config = dict(
    model='segmentation model',
    head_dim=16,
    moe_every=2,
    experts_per_token=2,
    conv_stem=False,
)
Rows from block 6 of a small segmentation model, named by matrix and row number. Rows with one number belong to one neuron. Each number is 128 + 32 x the weight over its row's rms, rounded and kept within 0 to 255. All counts start at 0. Numbers have three digits each.
After each neuron's rows are labels from the 100 images, of 14848, where the neuron reaches its highest value: "top examples" is what is common among them; "peak on" is the class under the peak. Only what is clearly more common there than usual is listed. The data: aerial photos of the United States (SatlasPretrain). In brackets: how many of the 100.
# fc1: MLP up (model.blocks.6.mlp.fc1.weight, 768x192), inputs 0-191
# fc2: MLP down (model.blocks.6.mlp.fc2.weight, 192x768, transposed), outputs 0-191

fc1.648:092182133071126117165110101095184132077143118232112088108190131097100160172120133132137172098110140085103077155126115155184102144078109146110113133151090150090086122133095083110131095096136096128155108120128106109124142109088190104134138169093115132177124125189057137124098095047154109086113128104137130136125149146154150139102142105113150154162172176136084153161196078157100102118158141091076173141133172080119105138095112158105184122113135123102107116140157087085077110103133151109200107115068185106130141132199067122107153131082138171052115148099156176125105142160126157130
fc2.648:139136150109096161130104132098155110191130135067109107147110100174124126210176119138147141137119130137139140144123147098150124105097140117163116112109112103148133121103147062140121089173100131075149107034134147123162145103159168170085130127105152091113111146092144091064102168200140116169154146121101150148090135104122108114171129171105125129077120090133138158059090089103102190077163124121117150140053131101153186201159127185161144130124066134144158134155071121105101128113118156087065091141178126100101182088104207202141043091110150127153109174122166149085114138141114100131
top examples: crop field (34)
peak on: crop field (30)

fc1.662:117179164159116102176166111119129085160142107223097124151129072141166121088054133098122125080130100123162162170074111147184163159142160134077150089118160049145128131070160109128123130149116120132182128096122116128155122155123169113155120096141107141115098087134127110152173162141086121197136136145088101109148164177107047114141115146074121149128162109150110122087071159128108142148117085160126150210113111169112154122088204088115161139116064199148092135121130167133109140075131108111101138101078068160122170114068116114082171164132125164121154152074116100114099187160115158127
fc2.662:157145139082135099151129129129120093098135137164124143140118144125173100113103129122137060113146132182111139104096199123128093181120103080122097092122180129154120123180119159141069072128116172065169159126043099187084122141112185135135118154088171132139155139153094125137125151085157127179128144139197111173112147119187095061096154183117123149113128148079119096129127116160155137161144126135102138045161109107129110084124091067109112120091147120160151065156116097158156090186095146131136063180106135121100132156123070094178121190132113136083124044148178143133201126117180124156
top examples: building (86)
peak on: building (39)

fc1.618:119118104106120172137096063130165138149114120108051064168150127171095111099109125118121142109056135111126083089099109137143137090087140102139172146123112092138137147075201114120099106131130135154211152068133125087153099174120133150126122105135133094062152129157143101137072171062097157190135130152120153178059165162100144120096158138124129181112135043133131145161062162109086165147144112145159164180096155119135145097129156138154139135044112110200063139092103161186125112117138100086159166126093128149134123144188166137116111134142167148090098125115131097166084190114118138082
fc2.618:141152125122137128093101053091108143089103125145151092156121116083170104145158135184155099178148122164119132114125166150152140145185076159092120073122120101170176064193067165086108113102126141136149135142113164176156127112096190107143158159105141087120151134146096094051139146102110124134159150155168122115080185124147143095106138142131117123112117076097155071086157117091155106154158102173121161085131156118147145134189104117150090151082119129220132164106205097135133135104155073109105070147132157209058165110093134098137106173166113111076133123105126202116161102168114137163
top examples: building (73)
peak on: building (38)

fc1.711:198129088127106075113126141083089110121135179118150154135110131169137142142069083144145102157175086144140096123124193123109148135171143165159137164142120200111094097102149131136131109134114097082129136134093165206153139171124122121132202177116121077141123046162126144126189122065175150106115146075188110142175060148164203149143120127139075148148109171158090118151106147141207107092147127130108087155150157187197122101147102078161105140110149147168128152112129132101107110113147135140095167130179150123096042143175105121169148122074085117089099112143150080108102141118169113143
fc2.711:108142154104131090130122109156125104144154161112160137119179102109104128162133174097116111105156161154075181060161133139156176125158164078096110115123116166150075126136134116086155158126160126195083186146153090139181212116102114150125123121125121134164102145123176101107137136145168160128088094130111062104147116132093108161112116107100142121095082115137104112106118102102063120085105108198156102069196085117107101158172135119086138142186143091086125170066144064103094183097119109115133097142114165064102091192095075180129113180120150165209069126087106121141109110172102148148
top examples: crop field (36)
peak on: crop field (36)

fc1.126:121100120117139122092172140112146086103132126164171109144101122174176185106068126119153154104113104123143118150109142093166126176155118108073063156142123106133063195119113167091120062180132134121102139060119192149172192128113119105100096149112147107116108155148112141088131120112099145141118134119110114143094166139134098167177122123173124181151135170118169168108095068139141140149064129120150067117166113180160135116060216150140148134075047119152125154154140118115110144124098106079131112134094104092078092060115101083105145195077159097055057120109119149125112137128139188120
fc2.126:124152075133122137178121130163093196116061149143090185124138100099188141083083150142079148141100174130102084174150156110099120149144153140138074123146185103134135121136148134191110152112166115146181111123054123129156175175104104138143137090114117172143191121164149131182106181110092060140159155143134155101126146169089136089089072089084137124132083135096146107122104146090137152166146161163098195086122119146120094105083130134147147175051185108172193149101093120127102145114116147151140123172143147144140064094103089122157103113141085124066191094071146124119158083100094095100
top examples: building (95)
peak on: building (34)

fc1.282:160184093090147168113117124091152151131149156096135057100091164145092169134121134099139112135084135093126192090109146080152159120152124172111184138176075154099154137097152094091109112125150078186132132115117120179122106141078180151179042089136148093109067120154132117145138169128087145119166117127103110130146147080136145142172109069147146105112096041122183120147052119090138140125081135123158115104147211118147172151166133090125150101157161102130103118069204109148129111121131060171188171111110136087137135131121087179067189090116132122160099145133143106141113091099155115099
fc2.282:173058123129139156131146117172110182168143198107110119181159093143096144117111131136105089160175137137140179098199160132124131135176180059093159111121148148104161160195141125102118130090106133100118167148154115132122116136100078118136124164149110132137096093106096160182151128020144118122085094178107143083077157073166129146145135096066137163135167123092103102166162158104138163159130114143090093085109119140114189112182150113110081084104163120144099129117167108106090131115131075138187141072066110112149131119109126177118168147167046106108201113154120103133107101144190104151
top examples: crop field (39)
peak on: crop field (31)

fc1.91:159077163130100105138094131142151136143167117215127130158147136145110098119100105054112168071135129131153100142141098123177126135139128111101116112064128112143126182150127108131116079143129096113189183110148094091083141138130177150141081091115148192109170125129095094087115127120156158184128130140170117186071150133147175158176150159136105161116105105163131151070114189076127164104193145142068087154127129181134128136077171150135204110094125069212110125099119114097114183184131120165095139139135160128180111142084156162084143124108144079083076138109140108115095150109196183108
fc2.91:136157090109155165158093118100113125102159180102152152139129137138143114110107159132132114143124132124089146125161214107064104154133028161187167182144179150171122099186157082171120114120145127119151107115074124151183153148127076089169148098210093123094136140180110137114191114139087125141170153085120102120088180154169157088117056143165121134116122125101134069140142079087150083124132109203139140106124128138157116191128073123165099171097162091090142134122116140136133120185139157105076066091135146121055096115106058120128095124157126094141169099105107153116153080149164109135
top examples: building (83)
peak on: building (31)

fc1.510:104190147104092124124154128116127149148192123102136155182132118101199121134118108107137124158127125143139124174059159125173132107116113115102095111148173130175160130107137094126132115158091141142081157135120127129163148139189174116125122044128131180107141134191094107142088135121099154219143115155095145078102115095092083115073198152099160163163120127112124123077093162054141097148123173108087079203158111120070181099098146181157100131134114156120157196058102124116072134155170108109111131133095130081141088113081108155161087112106124176086120106068099181141143152146130188125
fc2.510:156096118157097168178123164145158103118115121148172102110086115145165076086124094081150108171131137148129129068181112134106115156130120116103136131096215087087120170134171168117135158136132102104161107138082091162092086105112097084182113144169142120176135160249140091138088097000124128089132108137159164123117131177187169127132114114090146121162141090127129146169155163172132125150122082115085138107115133116117092104148145134094127135112127146099097083121088079193091135142127123100147126088132175130141188124150170105150116179125133156112168118117141117133208125142142072135
top examples: building (68)
peak on: building (32)

fc1.210:119145116133124142165090119151179133120097148171158106142141112145109187149132107120148133132097126044141132118130111189165078125068095137107105160160100003132112122139113082103152141102152139164128110125132140112143068117144147064090157127169165122118154153164119133171049122073137148142105077161084122147124131161158111136093167111157131139201200135148104163141151089080172134154102114126138166105102166184156151117164169126213155076185184151171163160127108090101140123106101148078101134044107129143100136112121154151131101109134173140087133193094121155160083158106143082125
fc2.210:143136099108168118123146099141176086153094151109147149128150169101131093168114153164096164166116158148059156169069112132155103087144144079157157089126097119095117131115143054141109116103132112098045094082148125141110118144130149126100133131144088142122073143051091159078170096174116173100193112171159178175124122102136128180136122156122140151124109129070131091096125118125121166156159145167087128191137155100109129166123054152142147162120056160144132162133056149197085143162119141148073069139110095149119174122107150089161186147096125130169139087173207149085099156113105098117
top examples: crop field (38)
peak on: crop field (36)

fc1.189:130138108114092129092103081159156100112128196149132101170092087169170130159068111172153155134184122151045161156158131140153144173162144106165149150174113171159140101160133133151137118130111127092098120126111130165089072122115162082102123158098150128188103235147063088136103118110108144189107118099124123148101096093134158191087114120130165124139181095107138162159153147113107119119159199112162143082096206163104131154117085139104130113107082146130059093136174097072197135115162132128126098101151116127097087109114167101099172194094140124053098107152137124130166093098110159114
fc2.189:153121138098127122125105201103143161098122140109090040066178080104109089112140116084164132123112156106121107132150167124104099164116135175055114190087117093118056144094151100100156138136107171086134123126175137127134172127179118163081137140148098087144133103195096205106086229115159085120203135096121112121126124145082124144184173140136149090119136143170084146125100094092167138097169093154088172106125118129150137138100153119171074114131096128106121172147209152130167172122075081155108146110110155139098082109145124158120126096105150162114125175109156086144152183158087141106
top examples: crop field (58)
peak on: crop field (57)

fc1.128:134113191105122192133113188138155126146171157169166157181112094142138123146153070051187134166125148159068138123083156122162163116157133115083101152130187122167144129104069168082134122124091142099135149104101129080132178199178153126140113115128140194161139095165110161191147126148115141180073116186095162112128112125127097068090173154099099156136124124128145149124050080106140127121142104077091096153117144126117174073088169155096124106083101202097095134096082156119119119156175116107043071113110157089167112114121138128129154094066150127111124127111141128166124123136127148079
fc2.128:148106107159138157159117155148160127099127153124147098106071086131149096089135088081139128142129149159132128105166126131113117156128096103112128097119197060107093161157173187111117133149131099118159110121087083183087092133105079090176101114151118133178143152230129118135079089000144120081124094114143156114104182192174188122132056128095122129160169089131134146151176140184156129134149082137099139082095128128113073126168134152088122147119149113138117098128113091152087136151124136098168131081118186119181178124158173111173097141123114177132180107095127109137211133129149089136
top examples: building (83)
peak on: building (37)

fc1.704:105121139159153147051115133144100118119131155122118148218121157102093136124065131155115108158117112121074145125090139135124164099133111113151103125098059154165097095068130147185124121143120085183178152117114112150147102079113111130172136072144164101060082136178143079142191099125108084140195106134121103081099138168097138115150155099108124089125111064161126139147099129109114136189150117153130159134133180129127181198171136103176127060085128176146127197093119090090070133170137144089124156141112160136182162081111147123132153080121155169110097073103174115169114100089083115068
fc2.704:186082122128160174177091114156111127090109172137118086120115083152124098086148071133132122193097130163129173111165131172105116160166170135117181133116187096097157122141167158137141079142147058125151135147129057159127135124088076056154091112181164140123159138227109128137129079014080130073135141157166147106066121143159157115152111095080159111118154049119141116174129147113152132174118095147138137109101118119078143097126171108121115104110138120108126136098118070171101106174139144072144150103117182149136183102108146153112121169182149139081138096121161104118183110127116103126
top examples: building (95)
peak on: building (52)

fc1.168:146119153102130113138117132156176071113105184142117134179126135221178108105100154124164162121162180164115222150145158126171146119130166136065110091061109107115137150100152097078083116127126157098152128094136128155120115100112145115146161128164121174134166178167143105091116200165094100186083120170148157136092138108139153169115134153126134192107113115143119063156105122144136147187135173177116142149163126191089110121074144106081149140111120094147113137176147123150120107162100108061096129194137115106109122096053143109106137113088118110048063116155125102092062148106158179101
fc2.168:102154123098128126135129093110112125081106137130112127136111101146141083138106126080071107108121052118140123118134155110105154137115133186123139102128154126161095094174127151230138120108168111143189139119101155141135147126182139126108133117168103084057141121137122119125112177216134155194135108082163091164093151115120168108102148149151123166135141138113156180103084100068161150112143137122151161072104115073158137108064138112213104152120100187161184123088197089198166169117142190113112120081147116184098206126152161103152121079147150092092179175099146134173160130119088137136
top examples: building (84)
peak on: building (30)

fc1.427:083182112105163117109132146093184145080142129133114131125141113117124165165134123055149110118181123156106136157110171112112129107161226146073122128160105150130079099112100106105118165098110177138161088142110149049103148155176153172095072116131109093149088102101159143115189106091096117136134132176100130176144126120151179175153127116192158128110097108104122157132151085187091084118143099202106175153124153176137129171130188125150082121113164136155073151173149138084164085113159091078124143074133077083175099147139138130135152124125102044084114161109098094085096156076160095107
fc2.427:081118142138113152125124099072140074085146139039153154122110192137103100132140101149083112089139177110145138122126110160068163104107062102127132212102124135116113128163136047140139072136130126160142186182134125088102117095166108100151131171107151118140115146097117098076136107158130155157207113192092090167129129059110105165118109134140124147088130162182084117113127154124119126088128116072122092102129114095078156064116124140130190152127109152136149145134162121104116180107115088138095161162095107156115176090118133105174159066134123100175141086157102141144098149175086244124
top examples: crop field (29)
peak on: crop field (29)

fc1.310:096179143142103098182134077137084121109127186085164120162136120088133098091081183138159135131112120105095135126170149116070163102123195166102150124163097136151081131141141149173115132165088185061097203091110140140129019141134155122089099093155111132121136105143114168117175145069113115119079107106072045182177070131116164128154120172108129130169113132098137130163095124137101145094145102137112095132186137189129116133150121116168092155149129094132107146167137136097116125184106092100089114089161164155111112160099151053100154086080112078187129191116120174147116109098146129140
fc2.310:079126053127085147167104097143143088164112093159139150116133194114114089154156142143082097130158165145128100148167114166139150159134098119141098174153172155103095134156131145141120166155153111165081133116187153033104134087114191132151132172137126125072128141095153104140096103173195135152160113147132148193100063103126099116114134122171150104118078172148054131077127118178073119086120157099132137126113198138117150110171133143117133140181105183133125176072149136134140151079089071127007090134165154132103135095106123151124167082156115110137128132100128156095146102178102162091
top examples: crop field (56)
peak on: crop field (56)

fc1.545:110100136147119132109093188125150145173133161123108155209096132146073112099070149125128091132125137141083175090100139181099152181126120124138103185109101092124092151176147118149100121134117106109178195102083146168097132171120119107185133142113133163155120124133165096140131095151086159108115107171115139159091082109139143117158157134098107132167123083127132133152115089099082062053131095147150172071167100149121225146068175100155116041118081131161096072113128141180129081154086102196121135189138119137132103098059159163091153123133160181146067114125113125133155133118148159092
fc2.545:164085148151151137193067073139118123125123089142113124112169081084114095148157129116129131159116123125140169115159119163062155126129111088112152062162105139159160120141118156113120134128126126134169071130129086094174115142114085109126151137181143064099104143109075112154128185089110125177127175129133126071127164155124184145108097121156134141088198077124172153122070072075152159191187197124117112158126160036095089133147098130180085132130149141131152195103158113115149106141179110101118079046104118158099130151115118132110077128150105080102190113139158160126104067135105096175
top examples: building (95)
peak on: building (40)

fc1.222:103110129141153089109174139135223124136184126158142077169176153172125150209132145129153121090111140078112117146109108145186112072092126081083100151139110080110123204090153125084108101089133087082204137086119184065119104122105204137121120128121105145108130159169120114125128114079113123145133141173109185166122141125171111141129151184161158191158120130150106134128103141121117142127148148166156125149156146081139088083096149148148150069012122132198124164128069134153127106098100116121117125115086096163076148124146130122091101136132123157130099171102069122125081176140083116091
fc2.222:150141149095105151176145052093127113170083127113124109118082160106163181085085097111142127147125085156099121070106177157132131170130100160176103100144102092145129129116195118198147092159157186167150110107078149142111186211145192101099136143097142071096101167075103127127120138123135130123142131162155158218115163157202093152148091190127127127111125088103102094068127082123107136064158112124110160048090122157178155156140132091166144149120158085184121120122086142140102089120130143133132068134142101120094178098107106110180139121107106110145145155105160110151165167075147146144
top examples: crop field (30)
peak on: crop field (27)

fc1.657:092167097132075138101141148222175131190148133104136146194179132170141153103132137161140106149116065103066106170068127127106151131138127145082160092094149119151162125131154139136122102175127126144239137120103137102087088141159179077117127063124123172129156148203176123179194175137119131156130109114114163138138153143101091152115169135041162170139149126124148155136088174087128106148088082120156149131125128142090114137088132104154095122089051128134125066084127165179095145111136144110089183141134129111056095135101108155114115136130156140119147115156092079122080172126158136091
fc2.657:174097141135086127178180059071118147129126132127112144135097094093131120129094163151101144177108104160103161117140178109121160205125161182069111095107154106118074114134098154133129092073164133146142158141076149190144146152101108148101148146096109109144154152106114150096077186094152101183079123162212142162164162152140122083103142161097110131114115123083109156143134194145120157166132172132093095059159143137142137096108135102152102183117137135189184108135176125171174079090170101139123066083111169189099130096155142097123107190169089116071143169100125185162110134110136134135
top examples: building (75)
peak on: building (30)

fc1.7:090146160112118152192098103103203113118126163095097147161101141134129142128076116109149125125132119129174121148074110152108177137181093164144133139167158112127095138139067073191114080128103112171117199120175124150117138067102133138167171140158118096108042105131088120090197111123078127141098091191162105145084093128099141085117161181132091097099066106172109153149090139097109092167167150206145133128157117063150143168170111114122015103102126172098147084152165138120138168167092122196135149152149124168108128118118143116107110131123126128143169122091173148129137131115102178088
fc2.7:178093077134147154159104138148113150098085059133137150098143112077127115132150107145079082137153134110101125130116098075101108141110203107119157153169131108163150084169164188156189121165091086101177156144162118096139102121077093065123131176145209144137143135189125170209068100054101154096149109131063090165118172133177139147117123117138131140130129054159139139130113080101119137130183046096120119117115131106112150114101125141171131091075141084113141181172150132211111104114203152150128099148105165107128134108132129118127093153130157100114126106114127071154145180157121099102
top examples: building (83)
peak on: building (31)

fc1.295:149149166108104072130036175147084074160146122124131123126053089136144155168140131117105131135132129157131164159098201152112177125083167150095104075079082103042117176113140137191130062118108110205100133171132131115147156107139143121127135137175140105098146103135127138108100080127122115165132105113186163112112159136077164154156154078116137146165102113194124106117109100161098123134139116131122088169108111152125086095132138127123131099037143136143077134124151150140126135136097153182146138132137106069089142131034077146038180117133141127155098112108180068116144136081154173136
fc2.295:071103121134111116145103174129132089078102150092143107077135149109127125091109145137103122105084128095196171135119091140161089106108129126108093154128140169166167091130111150168115088177104110066140169160142131094174115109105132117120120166153084168147131156164135121116122183035157110147090156157084087078129134098154116136100044134153111171137121102127117165067113174167170186143207134118154166140110158108084150136118087149127176107099163149099154071090141171159189143123098125111198152094121131096124166095115111147090128196168168141058149068120148174151178101070110116158
top examples: building (77)
peak on: building (41)

fc1.130:090128119142152061129118108104162128122096148093110128091141160111174106207127155156143121152134102075161125150153107104122141065062131134115095077169120112107116119094104083132078156082136131131128143173135101077140080183140132128082097129110161171155087093090104168114128152067220126126161098127149156099090161133136103085110202097164182189167193099141132162136103094054135125106109156143160124100154163169110133129091151113101169210099144095132111143130109119144119104107087136214131105173100154115123072116139122179172110106147155137108119120050130120113188133098170084153
fc2.130:148147114131113199089148191107161094127151152100124135087120124170107160173069098099158150164121103113104126137111138137116131150070155117181147113100076163149119158161117068109145155138106090097102104108136144175098130115097128165184204141097150103126133165106192106154171099151067162075087141183119118152105131100177102152191178188084138099154109096133138129091159163150150136086129049096137140168170132155176187153156128105166104100168133100104097163101153149095104087105115110087163105112096122092077070109134058200151143103101113140185170126129136138102068115121111084128
top examples: crop field (37)
peak on: crop field (33)

fc1.502:117175192043111125077098089115147161092170178082178148120148094105139156070104167125153075116125120097143107083122148149127172128125146078111106187123150152179149180110161107125140150151168115142112135127177158130146152128170187169121178152129107103115079060178117099134177060093146129098068100174156102105153098090119114109192122106162082082180088121164123157069160084165148131116164146169099110161139111109190083137174153094131134125146165103153161089186079136108161125169087101156100150138148121139119087068156154126152147088148131113073125155147150140080109121148136096115
fc2.502:097083100151110174091131114117155100141145102152118095096137143170113130168101110056089167148150150131126177126132113156132134151151200138135104153124170127071098118137071100149188060151113141121125139153075118152136138152117108090099137124137132141099101191125107094125179139033104170120145148126116111115152155136104081154095094119108137189091183096132161152130125150141111104095151129134120174159164110120100121111106102146108068218132194204085065152142125135182055165110179103172062127147105202116177141167128126139158083133132148087078124142138070088133116176157081136148
top examples: crop field (28)
peak on: crop field (25)

fc1.199:148125152139134119123117144139166073108120119123156108128123099093162158113123089198120127179111148139124106152067175129197129085133127100136109086193198113121127105135110189122134143126131109110135109098071119125166137134144105101100153182118132150104156135125175073153192152082144154111185181158064089129123105123108145191136121144109075123161184089152063085055080178129150085109063118054168129143113181170146118128125153119134172123130171075150132115158051123168090145149146156149118145121095138091132114179144102080089073138163142152179131163102125178122098085127157096189
fc2.199:121122087120190094089136127127139146140159131137154141148117116115134126101159166164082138119087106084138178056077116130171102116145116131116135101116113098160147162082121182119171129121120177196094109168109150097115170121081186147196116147112172160191131124141141117125119175129069108140062136075158164104205083120101103101103135104167114091109123125113110091084149091102116187159128118172102096123170082150150146140159174064161076134144133063128108105089111134114125134155119100175126149145138139171084114142159105141048091118109111167146002154106162113107072162107128170131
top examples: crop field (35)
peak on: crop field (30)

fc1.357:081175154115128081142140191170113085137183155143124114147080153131145148091085093164133113163101131140106161118135173153104157168162130168141133144145087102119075110160127139152099095123113155152148209191131141153120145111094146058158136144142125107123088122215137168128121074129104117121180059090192069087154182149139156120190133095093113103178071093164058118149100115147087155135099062136169097153133120165119133126165156097139106124023128147131115115115171113149087088166106133145108138139124102052127091092087097095079130121151129159122079081139171102145142114111131116103
fc2.357:124096054102122135184128120151108119155097183154140124078128109069106089134143138174112174136058148086187116143129114139123127146150188160090090088137154148090181125177118157149081116133083152111117134219165074129155161104039085122081136142160132159117140156141132112166104132096116139133109124141147079099093110059125141128174118103172145163125148100104154149121161157138151129170139113095124169122137147158055134091104122140199127119102172140092115105099168120095137146146116111093178159135119141096129236099103141139070158188196143122082188096153145157122142114093120138181
top examples: building (81)
peak on: building (37)

fc1.390:109133123098125130166117137165129101113142050167170151100116144144147150123113158065147156125134140197072110158087132045126128098134124077165084133137162109166164115155082090062142142182108161120148154128078165135133180210133179103113128154112091166151165122153105164121161157141133182128097107157146099132088103079072128110094170140082096158165116198097177139109114144106142134053169137111115115148138157125123175145093173135087128120091127180133161107095112119101123104161162113126124074133079100084117101100085064120099128178090158106072132121064090150144103127202125181110
fc2.390:144089114157137169176101154137102100109118090110153125149121095158140101087144089081182106160134144115146114109163163140112101183110093132084113119124180134134096157124175168163100171072152118115137109143095162179101108154154091126163095144159067161111144149208145165114081123022173137161145125064145183159130187196115148110181128153102101149118158082103140112151171120141100150154143108160107113097062097133136058135167125138126182178129147105156096095144138137189143125155082141135138104092111157158143107073179132110121103136166066187139143112100142108150174115059167083170
top examples: building (92)
peak on: building (34)

fc1.699:095130142127100068130131100135117165092155158051172135113161090124097124132120151147068089162115124159098078101172121120126123130158114074175154176155066095165167123136118133186156111105121053156114097105079121161072139136136107118095111133108169118103100110152126096195190139099120142119162094107143151141201152130109060105111086077102090130129164115102158166161034191117099079114137147121144086093109096178177122105100112104129148166148112162101093095112130173128107111163082140189106184134166175158122091162120139096109115118111133128162082113080092032133153124145147158112
fc2.699:139141104096150117100111048166107138141120087151149140087115197158133120085102179108131113089152086129165099130070120146123171160151124109094164138078116108117145166130100140114121172130090184143101161128108165121123160138086176110119195155158156144164167109088152113142123181110165085120147150121131136161139117176081090131107152147139124140108096133155184100131154125116156147192109113159108094094138164118144164128123156124113095087149209052103113067173139134098085089113172042170158084129108065111132144164097073159128113121114170123041141144105076159199127134094209106153
top examples: crop field (61)
peak on: crop field (60)

fc1.400:092159133109118099105159040193165152163157169141064125152157164113144128171121072124115115094100140079129131143132135133167135110116145107124113110141090240082109158084120143133060080074122088065171127060113140108130131141087174147102126091104088144111150159166148138141144112122120132118157114100087083164099123130175121157082110163113127173118125112143176190081117110118122113133161112167106146124150150167107165205130187143103153086063162080158121175110129205103141129146112093114114118144125148114150104135110151160086167114101113114107124163107030164152078121127156145067
fc2.400:090102151083099098171093177115151166119093147103104094153102193106097152177158131138108132155142111143167114084162196118078158110128069130162136112109129116186036084159089143116193140183185118164133123103141139154157138151155120133115159158166125095110139124138127141116149113088105183196085123162126141171098139080161123126160137099171087099110098121108092131103148136103092129085103110144170088081044116133164145120142132149092155114145119125133153213059185091107132148072145148097093127116098129101143145091074110143131129059128121097146138117146167227087135138154076119089
top examples: crop field (26)
peak on: crop field (26)

fc1.541:149224129137140146142064185122168088206102135132104104143163111146113160125114101119144163149101123100098131086059109137163157061151126149096136111154074070069073147101104079153110191104149200130104108135094102133100061138187208077121097151156162141157112134112142109156100113122185112103106069109088141062160111115106149153093199126104173154161153173068121098083160080083156112157102113107124141123146150153149115134157188171138104109128135117155123124167179155134130149157149136136114142153171146190082099131119146183131115105142120128100062164105135117123118099103144135127
fc2.541:126123158091143120142131051125149131117111176110116100105133187149101055066100112165117174139098106104109154170120085109134097062135154107163156112083118087134142108127134038105079113122112092152091175112159110097110092131085159095123127121108107106152080080081116128075154122169112105144141143149115099184119136132146126128150083151136138109096124162107195157098133113068120190145154184178115102149136216096078131097119095168111144104122112184091161182153073152138079134143084176104101116111108121108082207095128139060128128133160148182163149110147140152199082173107141130121
top examples: crop field (27)
peak on: crop field (25)

fc1.486:127134127090135113103126135184071135141158126133144153113153091106105140164067133124061172142107103109134063133158122195050195073121167151134128139126109152154139141104109084158134190110104102136151150100051162136087098090113095163080067164135057085156104100082109193169175117103125119114155164089096151173187082126113183121147125089137067149093103081137133128124130133122099126122179164139072139145129084130123219133130097110176130094166076058135109107120085144126100160155135110119167180100124143104161133148171154120140184078075155168146151139133130148163135114145125140149
fc2.486:055149136179122098126146088110152112113127148108135146167178145130133146125099177177103104149132119124153145101093108109150101138118137095166111133076130137113074098153124144120170106122142101124137118108150145098120086116139138125150118074156095119093130077072180135125139108177173083170150116159087088167020080161164118114114132112229090149128115117122116098115105115122130078122091133176136127128105172150105189101145108107117150093149144101142206137137172159080088054143098095157041107145200103161093124081082131147149201069124118134098101132099062131150097176095119183125
top examples: crop field (33)
peak on: crop field (31)

fc1.132:143160131119089111143068151072095136178150149084117128186132133085181119086091129102126079172170161091173171134097116127148178073075128120133162113193131104148141147154113135140119058142123112144144151124099123087206120160085191129151092045162134141131102117168094132134180145141145133217131151078079080100105150139082082124126163164135092157137110139115095164114092175150147131116118111087072117200107110139175155084064172123093110108164149112133107135156163119093120124153175110133076118165121115127086120137083132149144154138120149136082182058107187128174136150149174148126
fc2.132:143093086177141180168126141167132125073129134130153125088041140168193160071167103084179101117127161093142132056144128170122117146129110149109071127091140100156143119119088137124110165115089088105187133143125084184133116066113083173135086173158107162193121173205093102098086041054152138099154144141106133137107185160159140109108111107127153136138148109087152139137144127153136097180157069115145121059102135067107084173134130090089131100154158129103155133133130093159119168172106133127097083119163173151093160165139108137155122191114099162101126133142137119130191128141097121155
top examples: building (82)
peak on: building (61)